{"n_mels": 40, "hop_length": 160, "adamw_lr_other_params": 0.0022, "weight_decay": 0.0}
Rows from block 2 of a small self-supervised audio encoder (BEST-RQ), named by matrix and row number. Rows with one number belong to one neuron. Each number is 128 + 32 x the weight over its row's rms, rounded and kept within 0 to 255. All counts start at 0. Numbers have three digits each.
Before each neuron's rows are labels from the 100 clips, of 14848, where the neuron reaches its largest size: "top examples" is what is common among them. Only what is clearly more common there than usual is listed. The data: acted Russian speech (Dusha).
# u: gMLP up (value half) (model.blocks.2.mixer.u.weight, 336x256), inputs 128-191
# v: gMLP up (gate half) (model.blocks.2.mixer.v.weight, 336x256), inputs 128-191
# out: gMLP down (model.blocks.2.mixer.out.weight, 256x336, transposed), outputs 128-191

top examples: emotion: positive
u.48:128128128128128128128128181079128197068128128128200173128205128128128202128128247128128072128128128128128128128128128128128128128128218128153070128095128162128060076128128128128086086101099128
v.48:077162128093128157151128128128149128128128103128128156128128114149128066128128086128128128056203128128128040128159181110107164158128128128128128103195142170168100128128128128128148128128029128
out.48:128128148108128128128128179128164128217176128128128115128128128128204088128128128195128128128128044128128128128128128128128128128128128077128128136162075128128049128128128131128181128128128189

top examples: emotion: sad
u.5:128222128128128128128184128128128128188128128128218180128128173176128128105128128128128128128128128128128128180080128058190111128128128128135128128119128128186092097128059094077128128070128205
v.5:078128128128128128128128128128128128128128185128128189128128170128128128128128128128128101164128072128128128128158128084128128128128172085188128128128128128128128086020167048128128128128128128
out.5:128128128137128128073143128128128128185094128128128128076128078128128128128128128146213033128128178128128128128128161066128128213172128128128128128250139128128128128128128128128128128075128128

top examples: emotion: positive
u.39:104128128071128128128128128077138128128128128128128153099204128128128108128172128128128128128128167128182089103128128059128051077128086128128128128128128128128177128128170199128201091128128128
v.39:128128098168128115128128128045128074071128083128128128128128095128128085128128128128073128184128128128143128128128128128128128128181128056104068128128096128128179128128128109128128128128128088
out.39:198128128128128128128222128128128128128128128128077157178055158078113128041128128128072085128128158128128128128198128087128109215084128181176128128128128128081128128128226166128033128149128147

top examples: emotion: positive
u.206:128128014078128128106145154128128128061128128128128128083128128128128056128128128128128128128128220128128128183128128185128128060128077152128246128128218128128128071128081128114128157147128128
v.206:128076128128128233128128128128145177128078128128128128128168128128143128128128128102128095128128128128128128128128128128199128128128128128084128016128128128128128159128105128128128160128128083
out.206:128128128128128168128128128128128128128128128171128128128015128128128128128167128128128128128163189128128147074128128128128128225128094128128128128065128128049128203128128128128128128128128128

top examples: emotion: positive
u.14:128128084153089128128025128128128128128128128162128128128184094178196128080128128128128128128054128128155086128128066158072128078149128128163128128090128128234128094128068242049128128174128157
v.14:128128128109128128080128128128128202128128128128128128128128128128128157128176232128090128128178128128128128128128202128128128128128128128128128128128175128128128085128063128201057128128158128
out.14:128128157128159065128164128128128128180215128142155085175072128128152083128128192128128128128095128128128188128094128128193128128151128088128128128128128128162128158065188128068128198128128128

top examples: emotion: positive
u.220:128008128128128033196128128075128128177128128128128128128087128128128128128067128200128128128128128089189128079128128128128128128128128128128079128128128128128128074199128128128128128154082128
v.220:128128067128104128128074066168204128184097128057128128128178128090088128128128167128128094128128128128128031128128128128128128128128128128128128106141128128128128128128099063128172128103128128
out.220:178128128128128173128128128149128128128128071128128061128159128128051128128224177128128015128128128155073128128205128128150172128128174192128128128191128128128128066128128128128128158128128128

top examples: emotion: positive
u.223:128171128128128128128128128128128128128198128128128128132128046088024128098112198181128128128066128128128128128195128128128128128128068128128053128060074071158128128215096128128082128128128212
v.223:128128064128128128208128104128128170161128128128037215096128128181128128128128067128128128033128080128128109128128128128231200128056235145128060171128128128128076050128225128170128128128075128
out.223:128128128160077128128128243128128128128086109207128128128128145128192128167087228180128128128022128172128128128128142128128128128128128128128085128128128083128128128128128088128128128128099128

top examples: emotion: positive
u.309:166128128128128128170128128128128080128128128172107054128072128076128128074128128128128109128167176128128128128128128128044172165071061128128128104128128068082106128128128128128128086128177085
v.309:128128128128128073128128128128128128128128128080128128152128128128128128057128128128110190214047128098128128128128128128128107128128128084191128203128138128128184128179068128128128150175128090
out.309:165128128128128128128128128128128253128128128189128128128128175128194128128128128128128128128128128128081128128128128182128176128128128128128128128128128128075128128066128128128128128128228128

top examples: emotion: angry
u.109:128195128061128128128128128128173076128188128077128128128128128128128190128128016128128128128128128128128128128245128128128128075053246128209128128128128128128128128128052128128128128044089063
v.109:043128128128128128128128128167128128143128128031128189059128184128128189152152128095128164128172200128128128128128061128195128128189149075128128128193093128213128128128181229128128128128128128
out.109:128068128128159155128128128105183189173152128083128128128128048128213128246128160128128128128128128128201128178128073128128128128128195063128128128128128128128128128128166128128128081128128174