python train.py --dataset="acted Russian speech (Dusha)" --hop_length=160 --optimizer="soap" --beta2=0.95 --batch_size=256
Rows from block 8 of a small self-supervised audio encoder (BEST-RQ), named by matrix and row number. Rows with one number belong to one neuron. Each number is 128 + 24 x the weight over its row's rms, rounded and kept within 0 to 255. All counts start at 0. Numbers have three digits each. After the name is the row's rms in percent of the matrix's.
After each neuron's rows are labels from the 100 clips, of 14848, where the neuron reaches its largest size: "loudest" is the band of the loudest frequency at the time of the peak. Only what is clearly more common there than usual is listed. The data: acted Russian speech (Dusha). In brackets: how many of the 100.
# u: gMLP up (value half) (model.blocks.8.mixer.u.weight, 336x256), inputs 0-127
# v: gMLP up (gate half) (model.blocks.8.mixer.v.weight, 336x256), inputs 0-127
# out: gMLP down (model.blocks.8.mixer.out.weight, 256x336, transposed), outputs 0-127

u.164 100:115154167128101070128171128128128128128128128128169128069128147128186128157128176128128172128128128188128128128115128128093128128128109070128128128128128128128128128128128128128128128175128198128128160128128128128128128128128128123128128110185128201128128087083183128128128147128128197119137128128128128128128128108128128128163128128128128182128093128095128096128128086128128094128128
v.164 076:045128128100128128112213128128128128176078128128128128128128057202161128151128128128128128128085128128128128128051149128128070128128128128092128128128128128101128128128128128128168073128153128128128150128128128128128128169128128128128128128128078128168128128128050128177128128128128128128128184128218128128128128128128190128095169128128073128128128128128128128092128128128128128082128
out.164 107:128128128146128165128128128128158080208128128128128128128128093158128160128105097128128088086128070146166128149148128128112128072128128128128128128128154165159128178128128128045128128128159128128128128092128128181075128075128147165088128154078128067128070088128128128128089101104128128128128096128128128128155128128128078128128128172128084177128128128128128128128128128128128128128128
loudest: 250 to 500 Hz (59); 500 to 1000 Hz (29)

u.62 088:104128080149128128128128128128128083160128128128128107173128180095128128128104128128128128128128128088165128128128195066128128078128084128128128128128069128092128128128128154128163128128128128128188128128172128203128128128128128128128170080128128181202155128128128194074128128128128058128128128128104128128099128128128128128128088128128234179128128128128128177128128128128116128091128
v.62 091:128172128128128180128128128128128128128128128128128097128076128128014128128069214128191149128128128128128128128160162083128128128151128128128128128128088128128096128170128152128128169128128181128128163128128128128128080128128128128128128128128128059102128128177128128128128128162059080128128128128128128128128128128128128094128128128128128128128128143173128116128128128176104128128128
out.62 109:128184128128128128128128128069128128077166128128128128147128110080179128128128146128128128128147128128215128128165128100128128128108128128161128128164128101128128128128128161128128091128128128128170128128168103144128128128128158128128128128128128081101128128128111128128128076154108071086128128128128128128128089128128128128128128128095128128128128128128128128112128128101128128128128
loudest: 4000 to 8000 Hz (38)

u.35 103:128128128095128128170128128184160128161128128128128103128128128188165128189128128128128128128068128128128128128128128190128128128096128128128152128128128163128128085190128087128128128128093128079170094128194128161128128128071128128128108128128128128128128095077065128128128128151128128128128085128128101128128083128128128128146128128128166093128162128128104128128128128128128098062128
v.35 114:128128102128128128128164128128128128128095145178128128128128128128128094128089128128128128091128128128128128128113145128128169078128128128107170128128128128170139128128183096128128128164128128128066128128228108128172128080128174128107168128128128128128145128128128170061128089128128172099128128128156128128178103080199128157094128088128128128128128128128152128128138067128198128128180
out.35 103:128128077128077128128183128128128128128128128128085128128128071128128128128128128128128170085155128096175128128063128109128128128096128128085128128114128100183128178128128128128215128176101128128128128128128128128128107128128128154128149097128128076128128143128128090128171128092128128128108159104128128128200128128128128128128204128128128128128128165128186164128128128128128128128161
loudest: 4000 to 8000 Hz (27)

u.136 100:128100128128128094193128128095128128128128119128128128128128128128128081150128111128053128128128089128081128128120128089128128178128128069081128128128189128056128128099128128128128128128128128128128128128128145128215128128174093128159128128146128128174128128128128128128128128128128128092128128114128128176128128144128097114128092186169128128128157128128046128128084128128128128128128
v.136 112:128128128128128128128128078128108154091084090128128128087115128128128128128128128128128128093128128128116128218128128128128165165098101128128128128128154100128128066083128128128167128116128090106192128104128128128156128128128070128128160172152128128176128128079128128155148128128128128085128128128128152128128084128128069167128128162098128175179128128128128128128092128100128128128107
out.136 088:128100128128189128128128128170128128128128128160128076128128128128128128128163092128128040092078128168200128128218128128065128128077128128194076128128128093100128128081128128128128128128128128080128167128128128128128128128078128088171164128128128128128128128181128128128128128128128128128128128128128097128128128128128128128178128075128128128149128077128128128128128128128128128128128
loudest: 4000 to 8000 Hz (26)

u.195 097:128128128150128128128128128128128078087094099128128128128128128128170128128128128128128059128176170128193128128128133128128159128128128128128128128185108078128128128099128128063128128128128128045128128128084099069128128110128175096095128168191128029128128145128147128128128128128193128128161128128128128084128128128128128128128128128128128128050128128128090128163128128128093128128128
v.195 088:128128128066128128128128128128128068164128143094128099128128128128128128128128068147128128128167095128128128128128128128128128128128128128070128066128128128117128128128128128166181128128128128128128128128128128100128128128128081128128128128084128128128128088128128166141170128078128128128160128128161128128080128128128128128115128128128128128128058109128128160128113068128128128128161
out.195 102:128079128128128128098128128128128170128128181128107128128128128128081081128128147128128128128128128128128128128128096146163128162128187128128097092055128180128128128156128128087128128128154097128128128128128128128128128128128128128157105128128093128128191154128074098128128065128128110128128128128128097082063128080062128149108128128128160150128187128105128128128128062128163128142066
loudest: 4000 to 8000 Hz (26)

u.81 099:128128128128128187128128154099128128128128128128075128128128128128128086128128102128128104128128128172148128156128168128128091068128128094075128128128128128128128128080128128128128128162128128128128172128088128095128128128128109128105089145128128080128128128128128128128128128128093128128128142128128078128128097128128128128128128128128128128128128128128128157128112048172128128128128
v.81 102:128128128128099128128128128108091080128128128128128128128128128083107128128128112128128128099128128128128128128090128128128128128128128104068074128128128128128128128128128128128128171155128128108128128128128128128128128128174128128088128101128128128128128128128053084168128172128128177184094128128128128128134128200128128089194128147128077207128128174128128128128173150080128091128086
out.81 095:128176128128128128128128128128128128128128108128128169148128128128166128128128128163128128128128128103128128198128128158128128162128082184128128128128087107166128128128128095128061128128180128128128128128128128128160171128128128128086128128080128128086128128081128128183128081172128128128128128095128128093128107128128128128128128169175128209128128128128043128128157178128128128128128
loudest: 250 to 500 Hz (44)

u.141 104:128128128128099161128128128166066090128128128128128128128192128128128183081128085160128128194128088128096128176154060128128164078128128083128106128128128110128178128128128168128128167128128128068128128128128128128128128161082179128128152128128162128128128121128128128128128097128128128160128158128128081128128101128128149128128182128128128128128128128128128128171128128128113128128128
v.141 086:128128128128128128049128128103128128128171128128060128082128128128128128128128128084128128128128128128128157166128128128128128128128128159128154128128128128128128065128177190128128128175169128128128128128128128060128128128195128103128128128099128128064128128084071128084128128128128128128128128128128128128158128168128123128128128128128128157128128093128128088160128128128128128128102
out.141 106:107128128128128128128128128128128128128189128128128128128160150128104077128128128128128128128113128089081161128128101097128069128128128081128128128128073128128144086190128103128128128128128128128128128175165128174128075128128128166128083128128095128128128169100128128128128128128128183094152128128128128153128128152128166065128128128128184128128128128145128128128128128128128128178076
loudest: 4000 to 8000 Hz (41)

u.310 098:072128096166128167187128128071128128128128111128128128128128145128128128175128128128185128128146128128193128191128128078128128093128128128172107128101128128128128128128128128128128128128128128086128128128128128175169128128128078128087128128128128152128128128128128128128094128128128163128128128128107128128128060128163157128128128128183128150109128128128128197191157164164128156128070
v.310 092:128128128128148128176128087128151128128128095128128159097128128128128128128128156097128103164128128153128192128128110165128157199163128128066128128147128159128128128128128128128128128128128088128128128092194128128074128128128110128084157158128128128128085128128128128128128099128128128099128128128187062143128128114128147128186107128166072174183128128106114077128128128128128128175140
out.310 105:152057086128128094128128174128128128128160128090128128175128179084128180128128177128128128128128128142091128128173128128087128171128128072128128052128128128128128128036128128128128128128169128128128128128128128107128128188128128128128101128128128128128128163128128128128128128103128128180128128128128128128090182128128128128128128085087112092128128128083128128128084059096128128128098
loudest: 250 to 500 Hz (45)

u.299 094:128098128128128128128128101090128128128128128128128128096128210175128159128128128128128128128128128128128128094128095083128128128128089128098128160128086128153128128128192079088128128128128128128085128128128087128128128105128164128192157128128128128076156128147177128128079128128081128128128128128128168128128128128128128097128128128128166128072128128203172128128128061165128128128082
v.299 094:049128196128128128128180128128180128157128128128128128170128128128128092096128086128128128128128162128128128128128128153128128128128128128065128077100106154128128128128139128128128128128128128128128128128128128128075128128087128128095128128170128128128128128128128128128128128128128128128128102092128128150084128128128128128128128128187197118128128128128094128128128159128128128233128
out.299 097:150093128128128128068128169128128098128128128194128128128128128128128128128128128128156162128128128128128128068092099128177181128128095128128128182128128091085128079128103167128161128128128128128151128128128106128128128128128128128102128128128161128078128128128128128172128128100128128128128128128128128128128128128128177128191128154128128128128128128128128128183128128069128098128087
loudest: 250 to 500 Hz (60)

u.280 109:089128128128128128128080128128102128128128128081128128183165148128128164128128128128128128143128128128128207140128106187057128072128091128128128117128128091095128092128065128128158207128067128128119128128128128128093173128128128128128128128128128128177128128204128128181128128128128128076128128098093146128128128128128128084128128128128128166169128128133128166186128128128128128128064
v.280 100:128128152128107128118128128128128128128106071094090128128128128128056128128128091128167128128114128175128128082128094128128192007128128128128128128128128128128128128081128128128169128142128128128128128119068128128128128128128073128067163128128128128128128160179192128128128128128020128128128128128128128128128128128081128128128128159128204128128128128128128128128128128128128128128060
out.280 103:128181105128097164128128128128090171150101128128203085128180128163190128180128128128128143187128128128128128128128128070128153128128128107128128181128128099128128128173157128153170128153128066128128051128128128128172128128150097128160091178161128128093128128128128058110098084086128113159169159128175162128128177128128128128128086128128128128128128162128128093128128128184128128128078
loudest: 4000 to 8000 Hz (38)

u.269 091:128128128128064152128128128128128128157128147085128128128128150074128128162128128183128080128128128128128128128128128128128076128128194090093128205128128075063128128128128128128128128128128098128128128187128128128128128175128128145128128128128128077128157128128128100128163128128128128128128085128128070128128128178175173128128128082128128128128128128128128128128128128128128066063128
v.269 109:128128074128087173170128128128098128191105128128091086164170178128128128128128128128190128128128128128100128098128128148114128128161128172128105128181128128161128128102128128101128146128086128128128128128155128128128128128128142128128072128128128128078073128128128128110154165084178128128174096149128176128172128105128128128128128128128128128165188128128128128128150128092199128128128
out.269 101:071128128172128172128175128128128089175128168128097088128128128128128128039128128180100128128158128082128162128128128093128128062128128089128128089128128128128151086105128128066176128128070128128128128128128128128128153128170128163128128128128104128128147128076128128188128128128157079128128128128128169128128128128128140128128095145149128128128165128128128128128128146164128173193128
loudest: 4000 to 8000 Hz (55)

u.44 094:076156128128096128128128128111128128128143156128128062128128128128159128128128128128091128128128128128128128128128128091128128128169128128128128128097074128128128128128128128128183143128128128128128173181099128128128128128160128128128205128090143128168128100128128128128078128128128105128108128128128128128128128128128128128128128128113128128128128035189128173128128128128128128128195
v.44 112:093128128128082128128128128128128169128076159104128128128128090128176164128157094155128128128108128128073178175103174128128128128091128128174128108128128128128101128128154128128128128128128128128128128102165128128088128128128128097128128128128128049128128175128128128128128149088128128128128128128128128056128128128128128128200203128089128128121128128128096097128128108173087156128061
out.44 088:128128197128128128128109159128128169185057128128170168128226128095128092128128128128128128128153128163178073128128128128128128099169128114128215107079128128128128096168096083128128109128090128128128168128093192128128128128128128128128128128128128128128128128128162096128111128128128128128164128128128128128128075128128128128094089174175128128128128128128128128128128128128128101128075
loudest: 250 to 500 Hz (47)