Weights of a small self-supervised audio encoder (BEST-RQ).
Model: 3.49M parameters, mfcc input, arch gmlp, norm rmsnorm, layers 12, width 256.
Training: soap at rate 0.0026, 14100 steps.
Data: trained on acted Russian speech (Dusha), 26041 training examples.
Rows from block 6 of a small self-supervised audio encoder (BEST-RQ), named by matrix and row number. Rows with one number belong to one neuron. Each number is 200 + 40 x the weight over its row's rms, rounded and kept within 0 to 999. All counts start at 0.
After each neuron's rows are labels from the 100 clips, of 14848, where the neuron reaches its largest size: "responds to" is what is common among them; "loudest band" is the band of the loudest frequency at the time of the peak. Only what is clearly more common there than usual is listed. The data: acted Russian speech (Dusha). In brackets: how many of the 100, against the usual share in percent.
# u: gMLP up (value half) (model.blocks.6.mixer.u.weight, 336x256), inputs 128-255
# v: gMLP up (gate half) (model.blocks.6.mixer.v.weight, 336x256), inputs 128-255
# out: gMLP down (model.blocks.6.mixer.out.weight, 256x336, transposed), outputs 128-255

u.171,200,248,200,200,261,200,200,122,200,92,200,251,200,200,200,151,261,151,200,200,200,200,200,200,144,147,200,248,200,129,200,200,129,200,200,200,200,200,200,159,255,182,200,200,200,153,200,36,200,200,286,200,200,177,200,200,200,200,200,200,200,200,200,200,200,126,200,200,200,200,200,200,258,200,281,200,155,200,200,122,200,200,126,200,200,200,200,200,200,200,200,200,200,200,186,200,200,200,91,200,200,296,200,111,248,200,200,200,200,200,200,200,103,129,302,200,200,200,200,200,200,283,200,200,200,200,200,200
v.171,200,200,200,200,200,200,200,286,200,200,200,297,200,101,200,200,200,200,200,200,200,200,200,200,200,277,254,200,200,200,200,150,200,200,200,200,280,200,200,200,200,200,200,226,200,285,119,200,200,200,242,168,271,200,157,200,143,200,285,200,200,200,200,200,200,200,265,200,200,200,200,200,200,200,173,200,200,200,200,200,200,288,200,200,249,264,200,123,200,200,200,232,200,200,200,200,228,174,200,156,296,200,200,200,112,200,219,249,285,200,200,65,200,200,200,273,200,200,200,200,200,200,200,200,200,64,200,170
out.171,200,172,200,287,200,200,200,200,317,200,305,249,200,200,200,200,200,200,200,200,200,200,200,336,281,200,200,256,200,101,200,200,200,200,200,200,200,200,231,200,200,200,200,200,200,200,200,200,252,200,200,284,299,163,200,75,200,200,200,200,200,200,200,164,279,200,224,200,200,137,297,200,200,252,200,252,153,200,200,303,200,110,200,164,200,228,200,200,200,200,200,200,200,116,108,241,107,200,200,200,125,314,200,264,200,200,200,200,126,139,200,200,200,200,200,200,276,200,200,325,302,149,200,200,274,262,200,255
responds to: emotion: positive (55 vs 18.8)
loudest band: 500 to 1000 Hz (26 vs 8.1)

u.177,200,200,200,200,200,289,252,200,230,200,200,252,200,188,200,200,200,200,200,169,200,82,200,200,200,250,200,200,200,279,200,200,200,171,200,169,200,200,200,200,238,200,153,200,200,200,200,185,272,200,233,231,266,276,200,200,200,261,200,200,200,200,200,200,200,200,200,200,126,200,200,200,200,154,200,228,253,195,120,200,200,200,120,279,200,200,200,200,126,200,200,279,256,174,200,217,137,200,294,248,139,200,170,200,236,200,200,200,200,98,200,200,200,200,275,200,200,200,266,102,200,200,282,200,200,200,200,273
v.177,200,200,200,200,250,200,200,200,200,200,316,200,200,200,200,304,259,200,200,200,200,200,200,200,200,150,238,200,200,160,200,142,200,200,200,200,355,200,200,200,242,200,200,200,200,200,239,272,200,200,200,200,200,200,136,200,200,200,244,200,200,200,200,178,200,200,200,161,200,200,200,200,200,200,200,200,200,200,200,200,200,97,250,200,149,140,168,200,200,200,200,200,200,200,200,200,131,200,200,113,200,200,265,233,123,172,200,200,103,200,200,216,200,200,200,200,183,200,200,200,200,200,314,134,261,200,200,200
out.177,200,200,200,200,161,232,200,200,74,235,200,200,200,200,259,200,200,200,200,200,127,200,261,200,200,200,82,200,300,146,200,200,200,200,200,200,200,200,200,92,256,200,235,200,200,200,200,200,200,200,200,268,145,200,274,200,200,279,200,81,281,200,200,200,200,200,200,200,200,200,200,166,146,141,200,200,200,155,163,200,141,200,200,262,200,200,177,200,200,130,200,200,200,200,200,200,200,200,271,200,200,200,346,200,200,200,133,200,131,285,200,200,200,200,200,200,200,200,200,200,200,137,200,226,200,200,200,200
responds to: emotion: sad (54 vs 26.7)
loudest band: 250 to 500 Hz (81 vs 20.9)

u.64,67,200,200,200,200,200,200,200,242,176,200,200,200,200,200,200,310,145,78,200,200,160,200,271,263,200,200,286,100,200,146,200,281,200,200,148,200,200,200,200,261,289,252,200,148,200,200,200,200,200,130,200,200,200,200,200,200,200,200,200,200,200,141,200,243,200,200,200,225,200,200,200,200,200,149,200,174,200,200,200,200,287,152,200,200,200,200,140,70,200,200,200,200,200,200,200,280,200,124,65,200,200,200,200,200,200,264,235,200,200,122,200,200,200,200,200,249,200,230,200,301,200,200,200,291,200,200,200
v.64,200,200,200,200,200,200,200,200,200,277,271,200,200,200,200,200,200,317,200,252,200,200,200,200,200,200,200,200,254,166,200,200,310,200,200,200,200,165,200,200,200,200,200,200,161,200,63,259,200,200,200,200,200,200,200,217,326,200,227,200,95,156,200,200,200,108,200,146,200,200,137,286,296,200,200,292,200,200,200,200,200,200,200,152,200,200,200,135,200,200,200,212,200,200,173,200,150,200,200,200,200,200,200,200,200,200,200,121,130,200,200,200,115,86,200,200,200,136,200,200,200,335,156,200,200,200,200,200
out.64,200,200,200,200,200,273,285,200,200,200,200,159,200,200,200,200,200,271,200,297,259,200,200,236,119,200,137,200,200,232,200,200,200,200,128,200,200,200,200,257,161,300,286,200,200,200,257,239,200,200,156,200,200,200,200,268,93,200,200,200,200,319,200,200,200,200,200,200,200,289,200,200,200,81,256,200,200,200,107,265,200,156,337,294,90,200,128,200,200,247,200,200,200,200,200,200,200,200,200,200,126,158,200,288,200,109,200,200,200,200,200,127,200,200,200,155,200,200,200,200,215,200,200,200,200,271,238,200
responds to: emotion: sad (55 vs 26.7)
loudest band: 4000 to 8000 Hz (61 vs 7.7)

u.11,317,200,200,200,200,200,200,140,200,200,161,200,200,239,200,200,200,200,280,200,287,200,123,249,200,200,200,200,200,168,200,200,200,200,200,200,200,200,286,200,200,307,129,200,200,200,256,103,234,236,200,200,129,214,200,152,200,200,200,295,152,240,200,200,200,161,154,200,143,200,200,200,200,234,200,142,200,200,200,200,200,227,179,200,137,200,176,299,200,276,200,200,200,123,291,200,200,200,200,200,200,150,171,200,200,200,200,200,114,200,200,200,114,200,200,151,200,284,200,200,200,200,241,200,200,200,200,200
v.11,200,200,200,200,161,200,200,200,200,200,200,200,278,200,200,200,200,200,200,200,200,35,200,306,200,200,151,200,200,277,200,200,200,200,200,200,200,66,200,200,200,191,200,200,200,200,200,109,200,200,77,200,302,99,112,200,147,200,200,200,200,200,200,200,200,200,200,200,200,200,200,200,200,200,200,133,200,200,200,200,200,316,267,200,200,200,128,200,200,200,200,331,200,200,144,200,137,310,200,200,200,200,200,200,200,200,200,200,133,200,200,118,200,200,200,200,200,200,200,200,200,200,200,248,226,200,200,200
out.11,200,226,200,132,200,200,166,200,200,346,200,200,200,200,200,162,200,200,200,200,200,200,200,200,200,257,200,200,162,200,200,252,253,200,148,200,200,134,138,200,200,182,200,200,200,271,200,200,200,200,241,200,200,156,200,200,200,275,200,200,200,200,200,150,200,253,200,237,200,302,107,143,200,200,188,317,62,156,279,200,109,200,273,200,200,141,200,221,200,200,200,255,200,200,200,127,246,199,200,215,200,186,200,200,200,200,140,200,160,200,200,251,158,200,327,200,200,200,200,147,200,200,134,200,200,200,252,200
responds to: emotion: positive (42 vs 18.8)
loudest band: 250 to 500 Hz (53 vs 20.9); 500 to 1000 Hz (32 vs 8.1)

u.180,200,200,91,200,312,140,200,261,200,272,137,261,200,200,200,79,200,200,243,200,200,169,200,295,296,227,200,200,200,200,200,200,200,256,200,200,200,200,200,200,200,200,200,160,242,223,200,200,143,200,200,303,200,225,200,237,200,200,200,136,200,245,200,200,200,200,200,200,244,161,141,200,63,200,200,239,200,200,200,200,200,200,200,200,128,313,200,200,275,200,200,200,200,200,153,102,265,200,200,112,252,200,200,127,200,200,200,114,188,200,200,200,302,229,227,200,200,200,200,200,200,200,297,269,200,200,113,200
v.180,200,270,200,200,99,200,200,200,200,200,200,256,200,180,200,200,200,200,200,200,200,200,116,235,200,200,200,200,200,233,200,200,297,200,200,200,200,200,200,200,200,200,200,173,159,65,200,200,200,200,200,200,325,200,200,200,350,142,200,102,200,200,122,200,200,200,200,200,200,200,200,300,200,200,200,297,200,200,200,134,200,200,200,200,301,200,200,200,200,200,271,155,200,200,200,200,134,200,200,200,200,200,146,200,200,200,200,200,218,200,200,200,200,126,266,200,200,200,184,200,200,136,200,200,200,267,138,200
out.180,200,200,200,200,200,200,200,200,200,200,132,200,200,111,148,200,123,200,200,200,231,162,278,200,145,252,200,122,305,124,200,121,200,112,200,200,247,243,141,200,200,200,232,200,80,200,200,200,110,251,200,200,200,200,200,200,248,200,200,308,200,200,200,126,200,200,288,200,200,296,200,225,200,200,200,200,200,200,200,200,311,200,200,200,200,200,116,200,200,157,104,200,200,200,200,200,200,200,200,99,200,200,200,152,200,200,200,200,200,200,200,200,200,200,200,200,200,252,200,200,200,200,257,200,200,200,200,252
responds to: emotion: positive (44 vs 18.8)
loudest band: 250 to 500 Hz (43 vs 20.9)

u.310,200,94,200,253,200,200,200,200,246,276,200,200,200,200,200,283,143,244,200,309,200,126,200,200,200,141,200,200,200,155,267,204,200,200,191,200,200,200,200,99,253,231,200,200,200,121,200,200,309,200,200,200,266,200,200,200,227,200,200,200,200,200,74,200,200,200,200,288,247,200,268,200,200,169,200,200,200,200,101,90,200,200,167,200,87,200,200,200,124,200,200,200,200,158,200,280,200,200,200,200,200,200,200,147,200,200,200,245,226,169,200,200,200,200,200,200,155,200,200,200,253,200,200,119,200,200,337,200
v.310,267,200,200,200,200,261,200,200,200,124,200,225,200,141,144,251,84,200,200,200,200,200,277,200,150,200,165,241,200,200,200,160,318,141,286,200,200,200,296,200,200,140,249,173,200,140,200,200,200,171,200,200,277,200,200,200,325,157,200,200,221,200,152,200,138,125,200,52,200,200,200,200,200,272,337,200,200,200,264,200,142,298,200,200,200,265,200,91,200,200,200,200,200,200,200,167,116,200,221,173,200,200,200,200,225,200,279,200,146,138,155,200,200,222,269,181,150,200,200,163,200,200,200,200,200,200,200,200
out.310,200,200,200,110,200,200,267,200,200,200,200,200,266,200,200,200,308,200,200,234,200,200,200,200,121,200,200,247,200,236,240,200,200,200,253,200,200,200,200,200,200,200,200,200,200,260,200,200,258,200,200,200,200,200,200,200,200,286,200,200,200,116,143,282,200,259,200,200,200,200,200,148,200,200,116,200,200,200,280,200,279,200,67,200,200,298,287,200,200,200,200,263,200,200,200,200,200,200,200,200,246,200,279,279,200,200,200,200,200,252,155,200,257,200,200,200,200,156,200,200,200,200,200,146,135,200,146,200
responds to: emotion: sad (64 vs 26.7)
loudest band: 4000 to 8000 Hz (29 vs 7.7)